{
  "model": "self-supervised audio encoder (BEST-RQ)",
  "dataset": "synthesized solo parts of chorales (CocoChorales)",
  "train_examples": 39062,
  "n_mels": 40,
  "hop_length": 160,
  "input": "log_mel",
  "win_length": 512,
  "codebook_size": 1024,
  "mask_prob": 0.05,
  "arch": "mobilenet_v2",
  "norm": "batchnorm",
  "hidden_act": "relu",
  "depths": [3, 3, 8, 3],
  "kernel_size": 3,
  "stem": "single",
  "expansion": 4,
  "widths": [96, 144, 216, 320],
  "init": "orthogonal",
  "residual_init": "scaled_by_depth",
  "optimizer": "soap",
  "beta2": 0.95,
  "learning_rate": 0.003,
  "beta1": 0.95,
  "shampoo_beta": 0.95,
  "eps": 1e-08,
  "precondition_frequency": 25,
  "max_precond_dim": 1536,
  "merge_dims": true,
  "one_sided": false,
  "adamw_lr_other_params": 0.0015,
  "l1_shrink": 0.003,
  "ema_decay": 0.995,
  "max_steps": 10000,
  "batch_size": 128,
  "epochs": 32.8,
  "lr_schedule": "poly",
  "final_lr_fraction": 0,
  "warmup_steps": 500,
  "weight_decay": 0.1,
  "adamw_weight_decay_other_params": 0.01
}
Rows from block 4, named by matrix and row number. Rows with one number belong to one channel. Each number is 200 + 20 x the weight over its row's rms, rounded and kept within 0 to 999. All counts start at 0. After the name is the row's rms in percent of the matrix's.
# convs0: expand pointwise conv (model.blocks.4.convs.0.weight, 576x144x1), inputs 0-143
# convs1: depthwise width-3 conv (model.blocks.4.convs.1.weight, 576x1x3, trained with AdamW), a 3 kernel
# convs2: project pointwise conv (model.blocks.4.convs.2.weight, 144x576x1, transposed), outputs 0-143
convs0.119,109,205,181,214,204,174,199,152,204,252,216,227,222,203,180,209,228,173,249,177,221,209,217,181,154,198,212,173,193,210,165,181,201,193,216,206,206,163,201,184,205,220,214,205,220,204,212,170,227,197,192,215,203,190,204,203,190,211,194,211,229,215,193,213,187,213,200,223,189,189,150,202,163,204,192,232,200,180,235,227,218,208,223,175,201,211,225,243,205,222,212,217,203,172,202,226,216,202,181,207,191,229,194,216,226,171,207,218,214,210,197,192,201,223,206,194,217,181,151,215,224,201,182,185,220,180,149,214,185,179,211,172,203,173,216,221,214,186,190,202,187,201,224,196,202
convs1.119,082,223,174,196
convs2.119,102,201,185,195,179,229,140,194,201,198,201,203,199,201,212,228,173,227,204,200,215,202,197,185,226,178,236,179,208,226,199,197,176,217,210,191,201,195,198,153,200,240,129,192,188,194,163,201,210,209,171,213,162,211,216,187,177,230,210,191,213,206,220,220,230,197,242,200,207,209,202,222,205,205,189,168,212,220,196,191,214,200,162,197,210,211,179,214,219,202,191,211,172,193,202,208,233,203,205,216,223,224,215,205,217,168,204,191,169,192,198,164,211,180,218,197,217,186,203,215,237,178,215,197,208,218,220,203,205,215,168,171,221,204,187,201,214,207,159,150,188,204,210,167,185
convs0.120,109,194,162,177,199,218,221,209,196,195,202,208,190,190,182,203,238,175,201,182,211,223,205,229,198,177,222,250,181,163,246,199,209,210,206,209,207,189,193,153,198,144,214,214,202,205,199,204,193,215,192,203,194,165,211,211,211,196,170,171,165,189,195,232,201,192,195,189,165,227,209,212,171,207,174,180,199,235,204,193,187,174,192,200,173,173,204,146,197,180,213,177,193,213,222,180,218,222,179,183,194,205,192,209,199,213,207,188,201,211,209,197,186,154,218,202,210,188,242,197,213,191,184,203,264,199,208,202,175,235,216,179,190,230,184,225,184,208,202,177,202,187,186,194,199
convs1.120,092,219,200,171
convs2.120,104,202,194,166,207,186,176,207,224,175,220,225,229,213,185,211,198,200,214,167,210,203,176,220,134,203,185,201,224,212,188,201,224,201,209,223,189,202,197,215,183,194,213,203,229,187,199,202,187,178,209,202,206,186,203,205,188,220,183,196,156,192,188,186,187,219,204,222,196,179,187,194,198,175,198,166,198,202,210,237,203,192,216,201,214,202,201,200,218,207,218,214,195,228,199,172,175,200,213,178,163,194,222,197,160,177,170,178,211,200,195,253,216,203,199,222,190,233,213,213,229,170,228,222,178,178,188,232,168,202,189,187,217,173,201,186,194,144,212,191,217,199,129,186,183
convs0.121,095,210,197,213,168,216,202,198,216,207,172,205,209,161,191,202,222,232,221,162,237,206,208,212,228,181,222,207,197,213,201,205,211,189,173,205,206,224,192,209,229,202,213,222,207,184,200,199,183,212,228,226,197,166,193,207,190,219,175,152,229,200,192,202,157,173,175,204,199,197,168,211,207,206,184,196,219,191,137,237,197,222,165,212,182,198,234,195,206,214,224,183,188,186,201,194,184,150,219,236,180,200,207,203,191,214,181,168,198,211,202,203,203,213,206,190,222,210,189,241,238,219,183,215,229,212,212,203,202,199,170,201,227,201,191,239,172,178,214,199,184,195,176,164,214
convs1.121,088,176,195,176
convs2.121,101,218,196,230,208,199,190,205,202,199,200,190,165,181,176,152,227,236,175,198,195,192,193,201,211,208,169,197,178,166,199,206,189,205,193,220,202,229,226,186,228,204,185,190,218,199,221,208,211,165,199,220,219,224,204,207,192,232,178,199,219,194,152,194,221,223,220,154,211,209,228,240,188,219,171,163,203,188,234,187,232,216,204,199,199,219,196,214,190,205,192,182,198,206,173,202,198,204,194,192,203,252,187,211,189,187,193,159,175,176,205,190,224,188,201,207,204,212,219,241,221,160,249,215,230,201,197,195,187,195,198,239,164,184,210,206,200,188,217,220,190,195,195,241,189
convs0.122,096,215,204,238,224,191,226,199,200,216,202,173,187,221,200,242,220,208,186,200,218,206,192,206,181,205,192,213,163,192,183,193,164,173,212,224,185,202,212,205,157,202,202,198,188,207,202,218,206,198,231,225,222,204,216,212,224,224,167,200,210,231,192,210,166,172,214,133,234,196,202,239,193,178,192,198,182,215,211,192,193,207,183,196,216,238,130,207,189,209,210,207,226,209,212,213,145,202,200,207,202,185,199,198,206,203,196,203,186,181,202,203,175,208,170,223,194,181,246,188,191,202,221,211,189,163,199,195,219,158,219,196,190,213,221,176,204,207,200,175,235,218,193,185,204
convs1.122,116,196,194,234
convs2.122,105,212,228,230,200,204,198,189,204,227,192,208,209,188,180,223,210,212,191,194,205,206,211,170,196,185,187,193,204,194,209,196,156,209,173,183,164,217,206,180,252,197,185,208,196,198,155,206,165,250,204,198,197,200,201,203,208,216,172,220,183,187,220,188,248,190,216,212,193,206,259,233,176,214,242,175,233,191,205,169,198,205,188,206,204,205,182,167,189,198,187,203,199,200,207,241,189,193,214,201,183,200,201,199,185,218,207,217,185,201,211,221,205,227,214,185,186,211,204,206,201,197,199,189,231,200,141,197,211,163,197,185,170,203,201,204,208,249,197,256,243,190,208,208,201
convs0.123,095,205,208,215,225,183,217,236,208,195,209,238,181,242,185,181,194,211,219,203,209,189,190,223,190,203,201,189,168,212,202,210,219,189,180,206,218,170,223,241,195,190,210,221,204,195,237,218,207,209,167,209,196,213,206,198,211,187,189,224,200,212,194,214,169,198,216,194,174,174,174,218,222,236,194,182,227,170,199,187,214,201,185,206,205,211,198,149,186,232,198,189,218,235,139,179,179,168,200,189,210,201,215,192,217,207,152,172,199,205,181,201,218,204,199,215,175,207,237,238,202,196,191,213,206,203,210,197,210,168,237,186,196,189,204,219,189,222,232,247,214,222,210,180,157
convs1.123,136,167,203,209
convs2.123,108,198,207,219,199,194,175,182,209,205,177,167,223,211,178,174,217,204,191,172,189,214,198,219,197,169,207,204,187,201,184,182,205,200,202,152,190,237,188,205,189,192,200,198,231,213,185,220,153,197,211,203,195,211,193,171,178,217,179,194,193,182,197,201,158,195,200,210,197,207,198,203,230,153,142,202,190,210,223,180,187,168,222,212,226,202,196,194,219,189,227,190,179,185,197,255,203,189,202,233,243,185,164,200,227,192,184,164,201,215,208,200,243,212,198,209,188,198,199,234,221,222,157,164,192,203,198,223,210,189,186,212,226,196,184,215,198,223,226,219,189,186,206,183,160
convs0.124,113,202,184,197,190,202,215,217,205,195,198,198,214,208,192,208,193,187,218,210,222,190,176,173,231,179,212,219,210,213,165,203,207,196,200,173,194,184,142,201,196,230,222,202,283,213,206,241,205,202,162,208,183,202,213,190,183,228,165,194,193,176,168,184,183,190,197,210,192,176,228,190,172,202,210,211,179,216,244,209,236,172,174,215,185,218,199,188,204,214,178,203,245,191,189,180,185,202,183,198,192,179,213,219,216,218,168,181,199,240,197,226,238,198,196,210,184,177,173,166,231,211,176,191,199,211,218,193,198,211,184,225,216,180,200,190,194,184,214,174,199,212,228,182,208
convs1.124,094,182,191,228
convs2.124,106,243,194,209,203,220,200,199,173,245,225,203,194,178,182,191,182,201,192,205,219,209,254,205,239,187,187,169,217,172,180,199,172,186,214,197,231,236,197,175,214,228,184,191,185,193,238,182,211,239,183,205,186,198,194,200,203,198,221,199,196,182,205,222,184,214,200,168,213,161,211,209,223,224,223,213,181,207,177,228,205,216,217,211,201,233,129,193,227,182,206,194,192,179,230,206,188,181,203,177,211,189,204,208,195,214,224,184,189,239,167,200,193,202,209,199,191,225,210,220,196,229,213,155,188,212,198,198,201,184,222,208,211,156,204,187,200,231,183,184,210,203,222,194,221
convs0.125,087,160,201,202,186,222,203,196,199,207,217,157,210,176,241,238,186,185,183,165,233,199,219,182,187,196,205,167,184,185,185,202,195,179,234,212,224,209,202,276,200,200,197,176,233,186,204,200,203,202,186,218,195,207,213,228,218,212,203,210,190,189,208,228,165,186,215,190,189,184,200,172,177,182,215,195,193,203,169,199,187,220,196,211,183,210,220,194,202,208,198,236,244,183,157,208,191,173,200,225,176,189,223,241,175,200,201,193,191,191,204,212,184,192,191,217,224,188,167,238,197,175,182,188,207,168,195,189,218,227,189,204,214,190,190,184,188,213,243,176,243,211,198,201,207
convs1.125,064,181,187,174
convs2.125,101,205,165,232,210,162,197,201,196,191,195,197,186,181,203,209,186,211,188,236,192,190,203,199,189,219,193,213,203,205,204,192,206,188,203,216,185,211,233,202,193,198,201,166,195,197,210,219,258,184,230,184,212,201,195,214,136,220,199,209,210,175,201,184,199,165,189,209,185,183,176,171,192,206,198,198,191,208,208,219,190,194,229,216,190,179,202,274,233,220,188,207,186,143,230,213,216,197,221,222,187,217,219,171,186,221,174,196,198,192,205,140,198,195,195,236,184,173,204,232,200,181,194,173,177,204,223,208,214,207,200,201,197,246,195,214,189,211,190,205,233,199,181,199,226
convs0.126,102,189,172,212,221,210,171,197,161,206,209,188,184,184,193,189,220,185,212,199,193,197,187,226,180,178,199,216,209,193,193,207,182,236,226,201,169,237,191,205,203,217,221,212,221,177,194,195,240,212,236,169,179,193,181,200,192,199,209,207,165,226,188,186,228,195,206,197,175,185,224,163,192,186,193,212,156,193,210,197,197,174,222,206,189,208,200,206,208,187,226,222,200,249,211,208,190,203,215,169,188,228,142,207,163,226,202,206,219,191,200,233,199,214,172,198,220,198,230,239,181,166,198,194,211,178,195,213,201,188,222,164,203,201,208,165,212,205,200,245,183,179,212,152,188
convs1.126,195,235,199,202
convs2.126,111,170,185,199,174,226,194,213,184,220,151,170,183,214,212,206,214,178,199,188,185,208,189,178,200,194,211,213,184,225,214,192,203,189,213,193,208,221,234,206,206,176,202,227,239,200,202,197,218,211,171,170,211,223,224,200,176,214,220,168,189,216,176,200,194,200,178,246,225,224,222,219,195,167,224,183,210,209,184,196,226,186,204,219,195,222,180,189,198,181,219,206,173,202,227,210,209,209,207,204,183,200,202,175,229,199,211,208,202,196,195,239,210,194,186,231,225,187,196,200,191,182,178,244,216,221,195,203,234,191,137,208,139,210,198,183,218,206,187,196,176,263,200,197,186
convs0.127,111,225,186,218,195,196,187,196,174,205,169,190,207,197,233,209,214,233,209,171,184,186,207,207,199,190,245,187,252,185,164,194,203,159,214,223,212,190,218,192,195,198,220,242,187,186,218,158,164,181,186,191,227,234,199,189,210,177,220,222,224,181,194,202,168,224,203,204,199,218,220,239,210,195,253,203,231,204,217,176,181,182,226,215,196,189,203,213,210,247,191,176,213,187,182,190,209,215,194,193,205,200,229,195,184,221,190,216,223,174,183,214,148,250,158,206,200,210,168,201,207,211,201,214,227,213,185,194,203,191,201,197,187,208,203,203,200,206,193,200,199,180,216,172,201
convs1.127,077,184,194,230
convs2.127,112,220,184,186,221,223,216,199,197,151,184,165,169,203,193,199,196,207,202,208,184,217,185,156,144,219,192,194,199,191,196,196,202,209,225,182,195,167,217,200,200,189,197,225,210,218,205,172,205,220,227,200,184,232,182,237,206,215,156,220,189,193,195,175,200,206,214,193,173,193,201,173,200,192,221,219,155,204,224,203,151,183,190,216,217,200,231,161,214,199,198,222,192,209,203,219,222,139,206,244,200,177,177,192,193,186,228,203,173,179,201,192,200,195,181,191,219,194,219,207,194,243,205,181,214,218,178,195,167,185,175,205,180,183,193,201,183,236,220,200,176,193,192,190,187
convs0.128,107,199,186,203,197,204,194,236,190,205,179,158,201,235,176,148,224,176,194,206,274,213,189,174,196,217,155,200,194,179,195,244,215,203,229,183,180,210,181,209,208,198,196,202,209,189,219,207,208,201,192,219,208,189,199,188,177,193,185,195,203,175,231,213,183,181,192,187,196,197,174,205,189,166,200,159,164,220,210,212,192,207,224,197,212,179,195,171,191,190,194,204,180,169,203,188,198,243,199,193,210,184,187,242,197,184,218,180,180,214,213,206,226,208,221,223,194,225,146,210,220,203,196,154,208,208,215,208,201,205,183,197,206,187,206,180,228,219,176,224,168,204,169,196,216
convs1.128,108,185,204,231
convs2.128,106,229,193,191,239,201,203,189,198,232,197,209,216,183,185,196,201,200,162,182,172,203,214,219,206,193,182,177,198,225,192,191,240,162,225,217,182,200,222,215,199,275,179,181,197,188,198,194,211,234,192,184,184,181,205,211,231,200,224,202,212,196,218,165,201,197,165,216,198,224,197,201,187,199,213,248,202,217,224,233,200,179,156,199,213,251,208,199,239,179,186,166,204,239,190,199,204,203,210,219,210,228,189,213,205,168,198,199,208,223,193,208,185,237,190,181,202,192,201,185,186,201,218,191,216,195,210,201,208,178,225,200,199,214,182,222,239,231,209,188,211,205,161,231,205
convs0.129,103,183,197,196,220,204,180,204,183,231,203,187,190,212,207,205,199,200,187,201,210,187,172,198,119,213,196,200,206,205,212,206,200,204,205,156,218,211,181,197,220,165,198,208,181,175,160,253,196,183,191,219,169,244,196,184,211,199,216,194,212,213,203,202,199,182,192,240,199,183,207,174,195,128,213,232,202,216,207,205,198,187,225,192,177,223,236,220,183,186,221,195,152,216,213,155,228,168,196,207,210,215,179,195,199,208,202,209,220,196,201,200,196,200,206,197,219,185,218,245,194,185,197,181,213,218,197,202,153,195,196,171,201,228,201,201,226,217,195,201,222,195,206,201,192
convs1.129,065,229,203,219
convs2.129,099,187,204,211,194,200,206,146,184,169,192,235,198,181,179,230,213,249,227,223,250,191,185,193,185,220,225,203,158,243,237,200,201,233,203,197,189,196,150,210,186,200,230,212,182,194,168,229,204,205,208,193,198,184,211,212,221,222,223,211,196,214,186,209,175,208,204,222,209,202,173,193,172,200,197,179,191,202,191,213,227,176,203,185,180,182,199,195,203,179,193,247,196,181,224,194,188,188,251,225,207,203,186,162,204,187,189,183,230,200,198,199,229,205,191,215,177,190,205,191,179,193,209,179,185,212,163,205,205,200,206,187,227,206,206,202,223,168,186,188,191,155,220,200,177
convs0.130,104,166,195,224,200,224,204,157,195,229,212,162,199,202,189,233,192,185,189,220,188,257,197,203,176,192,192,173,178,237,170,180,189,196,183,221,190,212,191,231,197,218,172,221,200,159,176,184,123,167,195,206,198,227,203,209,212,201,188,186,210,207,177,220,190,135,237,237,191,206,223,225,203,188,217,198,189,188,169,194,189,180,182,194,209,215,197,214,193,193,190,177,243,196,151,198,230,213,188,211,205,174,228,199,190,194,201,193,213,206,174,193,181,207,201,186,203,204,186,178,214,199,193,203,202,185,198,186,199,179,216,183,202,191,208,206,188,185,208,208,196,217,209,203,176
convs1.130,118,185,203,231
convs2.130,129,188,214,206,195,199,220,203,149,211,218,201,177,191,232,214,237,226,192,167,213,190,198,204,188,241,186,218,228,188,217,211,182,156,157,187,188,195,216,164,177,203,196,218,209,180,185,173,207,176,210,200,182,196,165,198,192,201,233,182,185,210,230,217,202,185,219,214,172,217,201,212,177,218,212,226,182,230,215,143,196,203,222,207,218,151,205,229,227,175,215,192,154,198,199,208,187,201,167,198,205,194,196,234,209,225,205,198,192,182,204,233,203,221,204,166,201,176,190,222,208,172,175,192,226,207,183,183,207,167,209,209,222,196,183,201,200,204,199,218,218,199,207,174,171
convs0.131,103,219,178,195,181,229,157,203,190,201,149,193,187,194,202,182,205,226,224,196,183,187,197,189,198,193,184,202,203,209,219,202,193,195,205,199,197,194,190,181,207,235,218,242,198,182,210,193,158,174,194,179,201,227,200,208,175,193,202,199,157,191,172,155,230,188,197,142,202,194,209,178,186,187,201,204,172,164,235,219,196,136,202,174,210,212,204,223,197,193,215,164,173,225,213,158,216,185,201,193,205,203,184,175,174,197,240,170,183,179,198,193,164,205,186,210,180,183,189,169,228,205,203,168,223,200,211,200,180,201,191,185,191,188,206,217,190,182,215,197,185,202,224,198,175
convs1.131,182,199,200,235
convs2.131,106,225,180,200,202,217,183,231,191,194,209,243,210,213,233,165,190,191,192,200,201,195,201,204,216,185,204,196,188,191,190,206,215,183,189,175,204,166,212,211,209,182,208,234,203,209,174,223,219,205,172,219,199,210,188,211,176,223,199,202,203,211,183,219,261,196,175,203,188,239,213,193,162,192,195,179,221,194,187,218,211,172,227,212,208,210,220,206,227,204,162,189,215,197,197,211,189,185,214,198,205,193,190,178,195,237,254,234,166,214,204,204,239,180,190,183,166,219,235,226,231,213,157,221,184,234,214,222,183,261,202,199,197,217,178,197,231,208,202,208,189,189,207,204,206
convs0.132,101,215,210,201,169,183,221,200,203,136,208,185,218,203,228,192,184,170,271,174,224,182,197,222,195,204,186,170,165,177,232,197,192,193,201,185,166,202,200,193,186,231,215,167,214,213,202,183,198,179,180,199,199,199,215,194,183,182,225,188,223,202,187,200,194,202,201,199,215,160,210,198,218,194,166,179,214,248,223,200,214,206,254,234,196,179,220,195,201,209,189,203,206,206,196,239,163,191,197,198,211,202,235,181,224,204,164,231,203,225,201,204,204,202,203,187,202,189,184,180,188,186,208,201,212,202,192,194,204,186,182,189,202,207,183,216,208,190,210,188,161,198,225,216,138
convs1.132,069,217,187,227
convs2.132,079,192,213,246,213,202,186,209,199,202,171,163,201,198,234,219,215,205,160,156,199,224,202,205,197,201,278,190,213,176,213,187,202,208,193,197,214,196,199,190,213,230,177,194,197,218,203,231,204,158,223,192,178,198,217,173,233,211,181,209,198,193,169,192,220,183,210,219,196,200,183,216,156,222,203,183,168,200,182,222,212,186,194,192,218,192,192,206,199,195,205,188,206,220,172,215,207,161,202,196,181,192,231,232,209,157,197,241,196,205,182,186,197,213,202,202,208,262,195,210,162,205,199,194,162,192,207,192,186,254,181,191,193,197,205,206,199,210,199,226,189,192,190,213,195
convs0.133,112,168,222,195,211,222,195,208,208,225,178,237,200,197,208,190,246,200,216,195,211,187,208,220,200,219,202,235,191,162,216,194,194,190,204,172,196,231,188,188,207,229,190,201,207,224,189,192,197,206,173,141,189,209,185,194,192,193,195,234,222,221,206,194,190,190,196,199,216,206,200,172,212,226,175,166,214,176,250,223,228,209,214,211,180,223,216,208,186,185,221,229,211,210,214,209,194,237,202,186,208,152,188,178,197,232,236,190,214,189,194,216,204,206,197,206,160,202,188,229,192,248,192,248,192,214,178,210,207,171,194,151,209,212,214,207,158,184,187,207,187,210,201,200,181
convs1.133,089,181,224,216
convs2.133,096,209,176,227,200,198,211,235,199,230,200,221,194,165,259,191,207,191,206,189,191,222,205,184,240,197,188,180,207,190,198,212,196,192,200,220,200,181,209,203,199,188,207,176,175,201,238,218,180,188,200,199,132,209,238,189,228,198,135,199,195,195,168,202,236,204,239,238,211,185,226,209,184,147,217,211,198,193,200,180,220,180,168,173,203,194,205,186,204,211,198,187,206,207,165,186,172,247,189,189,217,224,195,179,208,198,208,216,195,196,189,186,214,205,195,206,236,173,221,219,195,195,213,208,185,178,183,196,186,202,199,215,204,200,227,200,183,219,172,188,224,173,191,197,183
convs0.134,100,182,211,217,247,221,196,212,200,226,201,190,190,229,194,184,176,174,208,201,196,211,172,195,222,177,170,197,213,161,190,177,233,191,221,216,221,192,196,216,194,200,178,204,167,170,188,202,195,215,205,194,222,205,195,193,196,249,181,212,189,201,155,185,212,207,181,211,208,203,197,201,206,198,158,221,218,188,179,223,220,184,226,224,211,200,215,183,171,200,226,201,204,168,204,192,192,188,178,212,226,194,199,195,188,202,220,201,197,201,216,252,215,191,202,243,191,197,223,206,173,183,174,203,188,203,193,217,221,207,246,169,259,193,204,202,184,164,237,191,171,156,200,207,162
convs1.134,087,201,213,232
convs2.134,093,202,193,200,185,176,197,224,231,211,197,190,201,227,210,223,202,181,163,222,198,186,190,195,199,212,187,187,196,183,199,202,137,198,220,208,223,240,190,191,173,187,188,172,237,207,200,221,173,180,223,202,190,190,187,209,197,209,237,211,221,146,210,196,192,210,200,154,173,187,191,202,211,195,210,203,199,234,197,175,200,198,205,193,186,221,192,239,185,238,213,203,225,211,210,203,164,242,193,239,196,172,212,168,212,213,200,197,208,241,174,197,195,145,208,199,189,194,203,182,214,196,192,221,236,199,185,205,204,220,206,194,203,163,198,197,209,188,176,201,191,193,266,194,188
convs0.135,103,180,214,179,199,193,184,172,188,191,192,199,177,212,201,213,200,183,159,210,197,220,193,203,179,168,236,211,187,202,202,185,211,160,178,186,205,206,195,244,201,175,181,199,193,202,202,203,213,237,224,239,196,196,257,203,182,215,202,200,210,233,240,193,183,191,158,195,217,183,222,188,194,203,219,190,189,221,211,201,214,213,167,184,196,208,239,229,180,197,243,175,165,213,199,180,181,208,200,214,213,229,197,198,175,208,153,193,200,194,171,190,195,214,240,210,224,182,171,190,201,208,212,206,198,195,192,168,184,172,201,179,181,191,197,173,192,191,196,169,232,209,152,238,194
convs1.135,112,167,199,210
convs2.135,099,212,174,197,198,201,207,196,206,177,195,175,210,225,222,203,180,197,200,167,217,205,224,200,155,195,199,194,204,178,213,144,186,200,199,201,175,203,192,206,194,163,187,188,231,210,155,170,240,199,172,172,199,182,199,176,196,231,168,193,184,190,202,211,200,204,170,207,215,219,198,208,253,182,210,205,206,178,200,190,198,171,204,211,206,197,191,219,205,225,190,198,216,243,173,163,155,226,216,182,194,208,200,200,239,209,235,197,182,196,216,178,201,216,201,191,211,220,199,229,193,188,149,196,212,214,204,183,184,224,217,209,246,182,181,216,200,164,196,184,217,226,180,223,226
convs0.136,096,188,201,200,224,219,165,204,240,193,182,184,213,200,195,231,199,195,240,213,200,205,201,201,222,214,202,191,229,222,193,208,212,150,175,209,249,219,211,191,176,202,194,202,214,230,231,227,191,215,176,198,198,204,190,199,211,180,217,201,214,204,191,171,212,207,178,218,253,207,162,209,210,178,196,190,194,209,199,212,206,184,212,199,193,178,225,202,196,182,193,218,204,178,241,150,215,165,195,206,196,189,177,186,181,191,242,203,217,156,170,196,201,176,220,199,258,158,170,190,208,202,198,162,180,197,172,214,195,192,202,235,200,201,164,179,202,203,183,196,204,183,180,193,192
convs1.136,072,213,216,228
convs2.136,105,208,196,168,193,240,201,203,189,204,182,175,198,190,192,194,189,173,209,180,186,184,200,230,193,236,216,192,198,173,201,181,165,193,188,197,226,188,239,194,199,192,222,199,166,231,234,202,187,206,236,201,211,214,201,205,208,200,234,208,188,210,223,219,225,234,186,199,186,194,204,203,190,221,201,205,251,205,195,243,183,213,211,239,206,193,202,195,214,168,188,209,205,183,199,177,212,201,177,192,200,193,161,185,163,213,220,180,165,201,252,189,189,213,193,164,199,207,191,204,200,205,190,246,160,203,208,214,165,231,201,213,238,223,200,207,196,222,185,203,261,177,190,203,201
convs0.137,097,193,216,172,171,176,206,220,244,205,201,222,209,194,195,192,210,190,170,180,201,203,172,209,132,191,199,224,214,210,180,196,210,185,205,226,188,234,212,215,203,210,165,212,208,215,203,195,212,206,207,230,230,198,232,190,200,172,186,195,234,180,209,193,198,205,171,194,240,221,202,197,140,188,185,196,192,213,179,207,171,203,190,200,247,235,213,228,186,209,194,215,206,188,209,161,211,212,189,220,221,177,217,260,192,196,183,195,204,200,193,212,184,191,190,195,218,218,206,202,219,217,238,199,196,158,162,196,189,200,193,196,204,189,211,202,215,164,236,207,217,189,169,195,221
convs1.137,137,206,197,166
convs2.137,089,215,153,156,200,186,219,199,194,205,182,188,155,200,219,218,199,211,195,204,201,213,182,178,204,189,166,202,219,197,166,181,195,190,172,203,176,218,229,214,232,193,201,195,177,248,228,204,223,192,173,229,244,211,201,192,198,215,190,205,191,196,223,203,215,192,165,223,205,196,204,196,180,198,194,235,199,197,177,211,202,252,205,201,205,195,201,179,190,202,168,215,193,221,219,205,232,225,213,225,180,210,218,224,227,195,208,194,217,210,222,190,210,194,178,212,176,181,178,196,234,206,210,218,212,149,207,160,137,187,228,200,211,212,202,191,171,204,180,211,210,174,170,211,208
convs0.138,100,186,197,189,216,255,218,196,188,201,192,192,214,218,231,197,172,181,197,190,216,185,196,177,193,244,203,199,187,197,225,213,199,210,222,202,199,212,213,268,204,206,218,206,240,202,209,243,209,198,244,226,228,191,190,187,190,219,195,188,216,191,166,202,210,201,191,195,186,209,219,219,215,231,180,179,172,212,211,207,188,205,243,181,215,201,191,187,205,225,203,189,225,221,182,224,201,209,179,246,227,183,175,189,206,185,171,146,189,152,177,186,185,184,182,200,194,203,182,186,209,192,229,190,173,203,178,194,178,183,198,184,200,179,184,230,169,218,197,176,176,175,214,218,204
convs1.138,078,173,183,213
convs2.138,105,236,190,232,215,187,240,217,170,194,217,210,197,164,211,212,192,190,179,185,219,219,202,188,194,205,196,188,216,246,206,198,179,190,200,182,215,190,217,211,193,231,177,203,223,214,185,209,204,209,222,202,182,147,203,214,164,221,191,172,229,215,201,200,221,206,199,191,200,212,245,179,199,206,208,193,197,170,192,223,229,175,230,202,241,194,189,204,182,197,171,199,207,162,172,207,194,193,179,212,162,194,200,219,237,193,202,191,203,233,174,208,206,219,225,253,214,169,227,188,222,197,185,213,185,234,192,197,232,217,186,191,182,185,206,207,167,170,224,218,235,209,202,216,226
convs0.139,083,213,194,232,203,226,195,196,228,199,213,202,196,188,266,219,182,196,169,210,211,200,200,174,193,180,206,205,208,194,185,262,186,208,197,198,213,135,186,195,214,180,168,199,223,205,195,208,204,212,237,221,184,196,202,222,207,217,200,218,191,198,207,163,229,133,175,200,221,216,200,193,191,196,196,216,217,192,202,188,194,170,225,201,182,200,211,165,205,212,192,203,197,205,211,173,182,198,199,224,197,216,175,159,240,194,223,230,182,175,203,208,209,211,197,205,211,223,204,206,201,203,204,201,175,240,169,193,205,217,204,164,196,200,160,220,205,215,232,224,187,225,214,218,175
convs1.139,094,177,175,194
convs2.139,096,198,189,200,219,214,203,206,188,211,220,200,173,194,227,195,216,174,176,181,207,231,177,229,188,231,193,185,187,173,210,206,192,159,175,191,191,167,181,194,186,202,219,208,204,218,265,225,223,247,195,192,191,193,200,163,192,199,201,185,221,229,223,205,202,176,173,250,210,194,209,193,247,200,174,198,195,200,189,205,194,187,174,194,224,197,198,201,212,158,186,212,182,243,183,171,199,208,216,236,197,192,203,193,216,220,194,206,205,217,216,204,239,193,221,153,184,183,194,234,222,209,206,242,186,231,212,207,181,199,171,198,205,178,174,202,196,214,215,237,197,220,208,207,194
convs0.140,099,180,198,179,197,213,182,265,210,246,187,207,181,204,202,162,195,205,193,206,218,186,195,220,215,216,179,216,222,211,194,197,218,194,216,258,270,205,198,201,201,185,185,205,245,175,223,189,213,207,201,215,201,201,202,200,196,235,200,212,200,215,199,227,213,250,202,203,248,202,217,187,189,188,182,213,178,201,200,186,200,186,224,213,148,191,186,180,197,219,197,185,212,216,189,151,190,200,180,198,175,185,180,165,198,249,172,193,209,185,177,203,175,220,201,200,181,211,185,218,209,200,192,201,203,225,180,201,200,194,193,191,180,194,198,170,189,199,179,158,192,198,177,190,196
convs1.140,081,221,227,204
convs2.140,095,226,218,197,197,184,183,224,180,197,192,248,187,201,195,238,205,187,202,210,193,140,189,206,179,196,183,132,180,197,195,197,194,199,204,184,193,200,228,210,211,183,209,239,200,189,214,243,233,190,193,203,199,233,187,179,201,190,254,197,199,200,181,170,181,186,197,199,178,189,199,187,195,226,205,187,217,212,185,170,212,215,232,187,195,183,222,181,214,182,203,189,184,208,152,204,219,195,207,200,188,245,152,211,204,218,175,224,209,246,172,170,195,165,181,209,207,200,211,201,168,207,203,200,223,200,213,214,201,211,203,178,204,195,202,221,207,209,159,213,175,195,216,200,213
convs0.141,099,219,210,200,223,210,158,184,205,168,209,177,217,202,201,209,171,219,209,190,212,191,214,206,185,229,158,199,194,232,198,203,196,234,179,187,200,204,184,188,186,222,205,195,200,198,221,191,206,221,183,201,190,179,122,189,215,187,181,199,202,236,182,218,199,226,238,199,202,233,171,173,211,191,216,196,200,148,191,200,242,206,192,224,207,191,228,201,182,181,178,203,184,236,198,219,220,179,239,211,193,183,226,172,188,179,202,218,243,198,191,211,198,220,169,175,193,188,201,220,171,230,193,207,186,201,244,199,178,200,187,198,204,168,205,195,214,191,235,178,224,208,216,198,191
convs1.141,080,174,187,219
convs2.141,105,183,214,188,208,216,205,196,143,189,202,163,210,216,219,176,165,209,201,234,209,216,204,188,203,203,239,205,210,196,201,205,226,212,185,153,206,205,209,213,225,202,206,207,210,211,223,197,236,203,177,201,174,176,248,207,186,200,188,214,205,221,197,212,212,165,179,260,181,212,198,160,183,194,163,209,154,183,196,226,210,214,203,195,211,164,225,186,200,183,201,227,217,207,233,193,194,200,200,239,196,204,206,154,176,202,201,197,208,215,192,203,211,190,192,202,189,203,196,215,161,209,177,209,187,229,201,198,207,194,157,222,214,174,178,200,179,210,250,200,190,224,220,195,219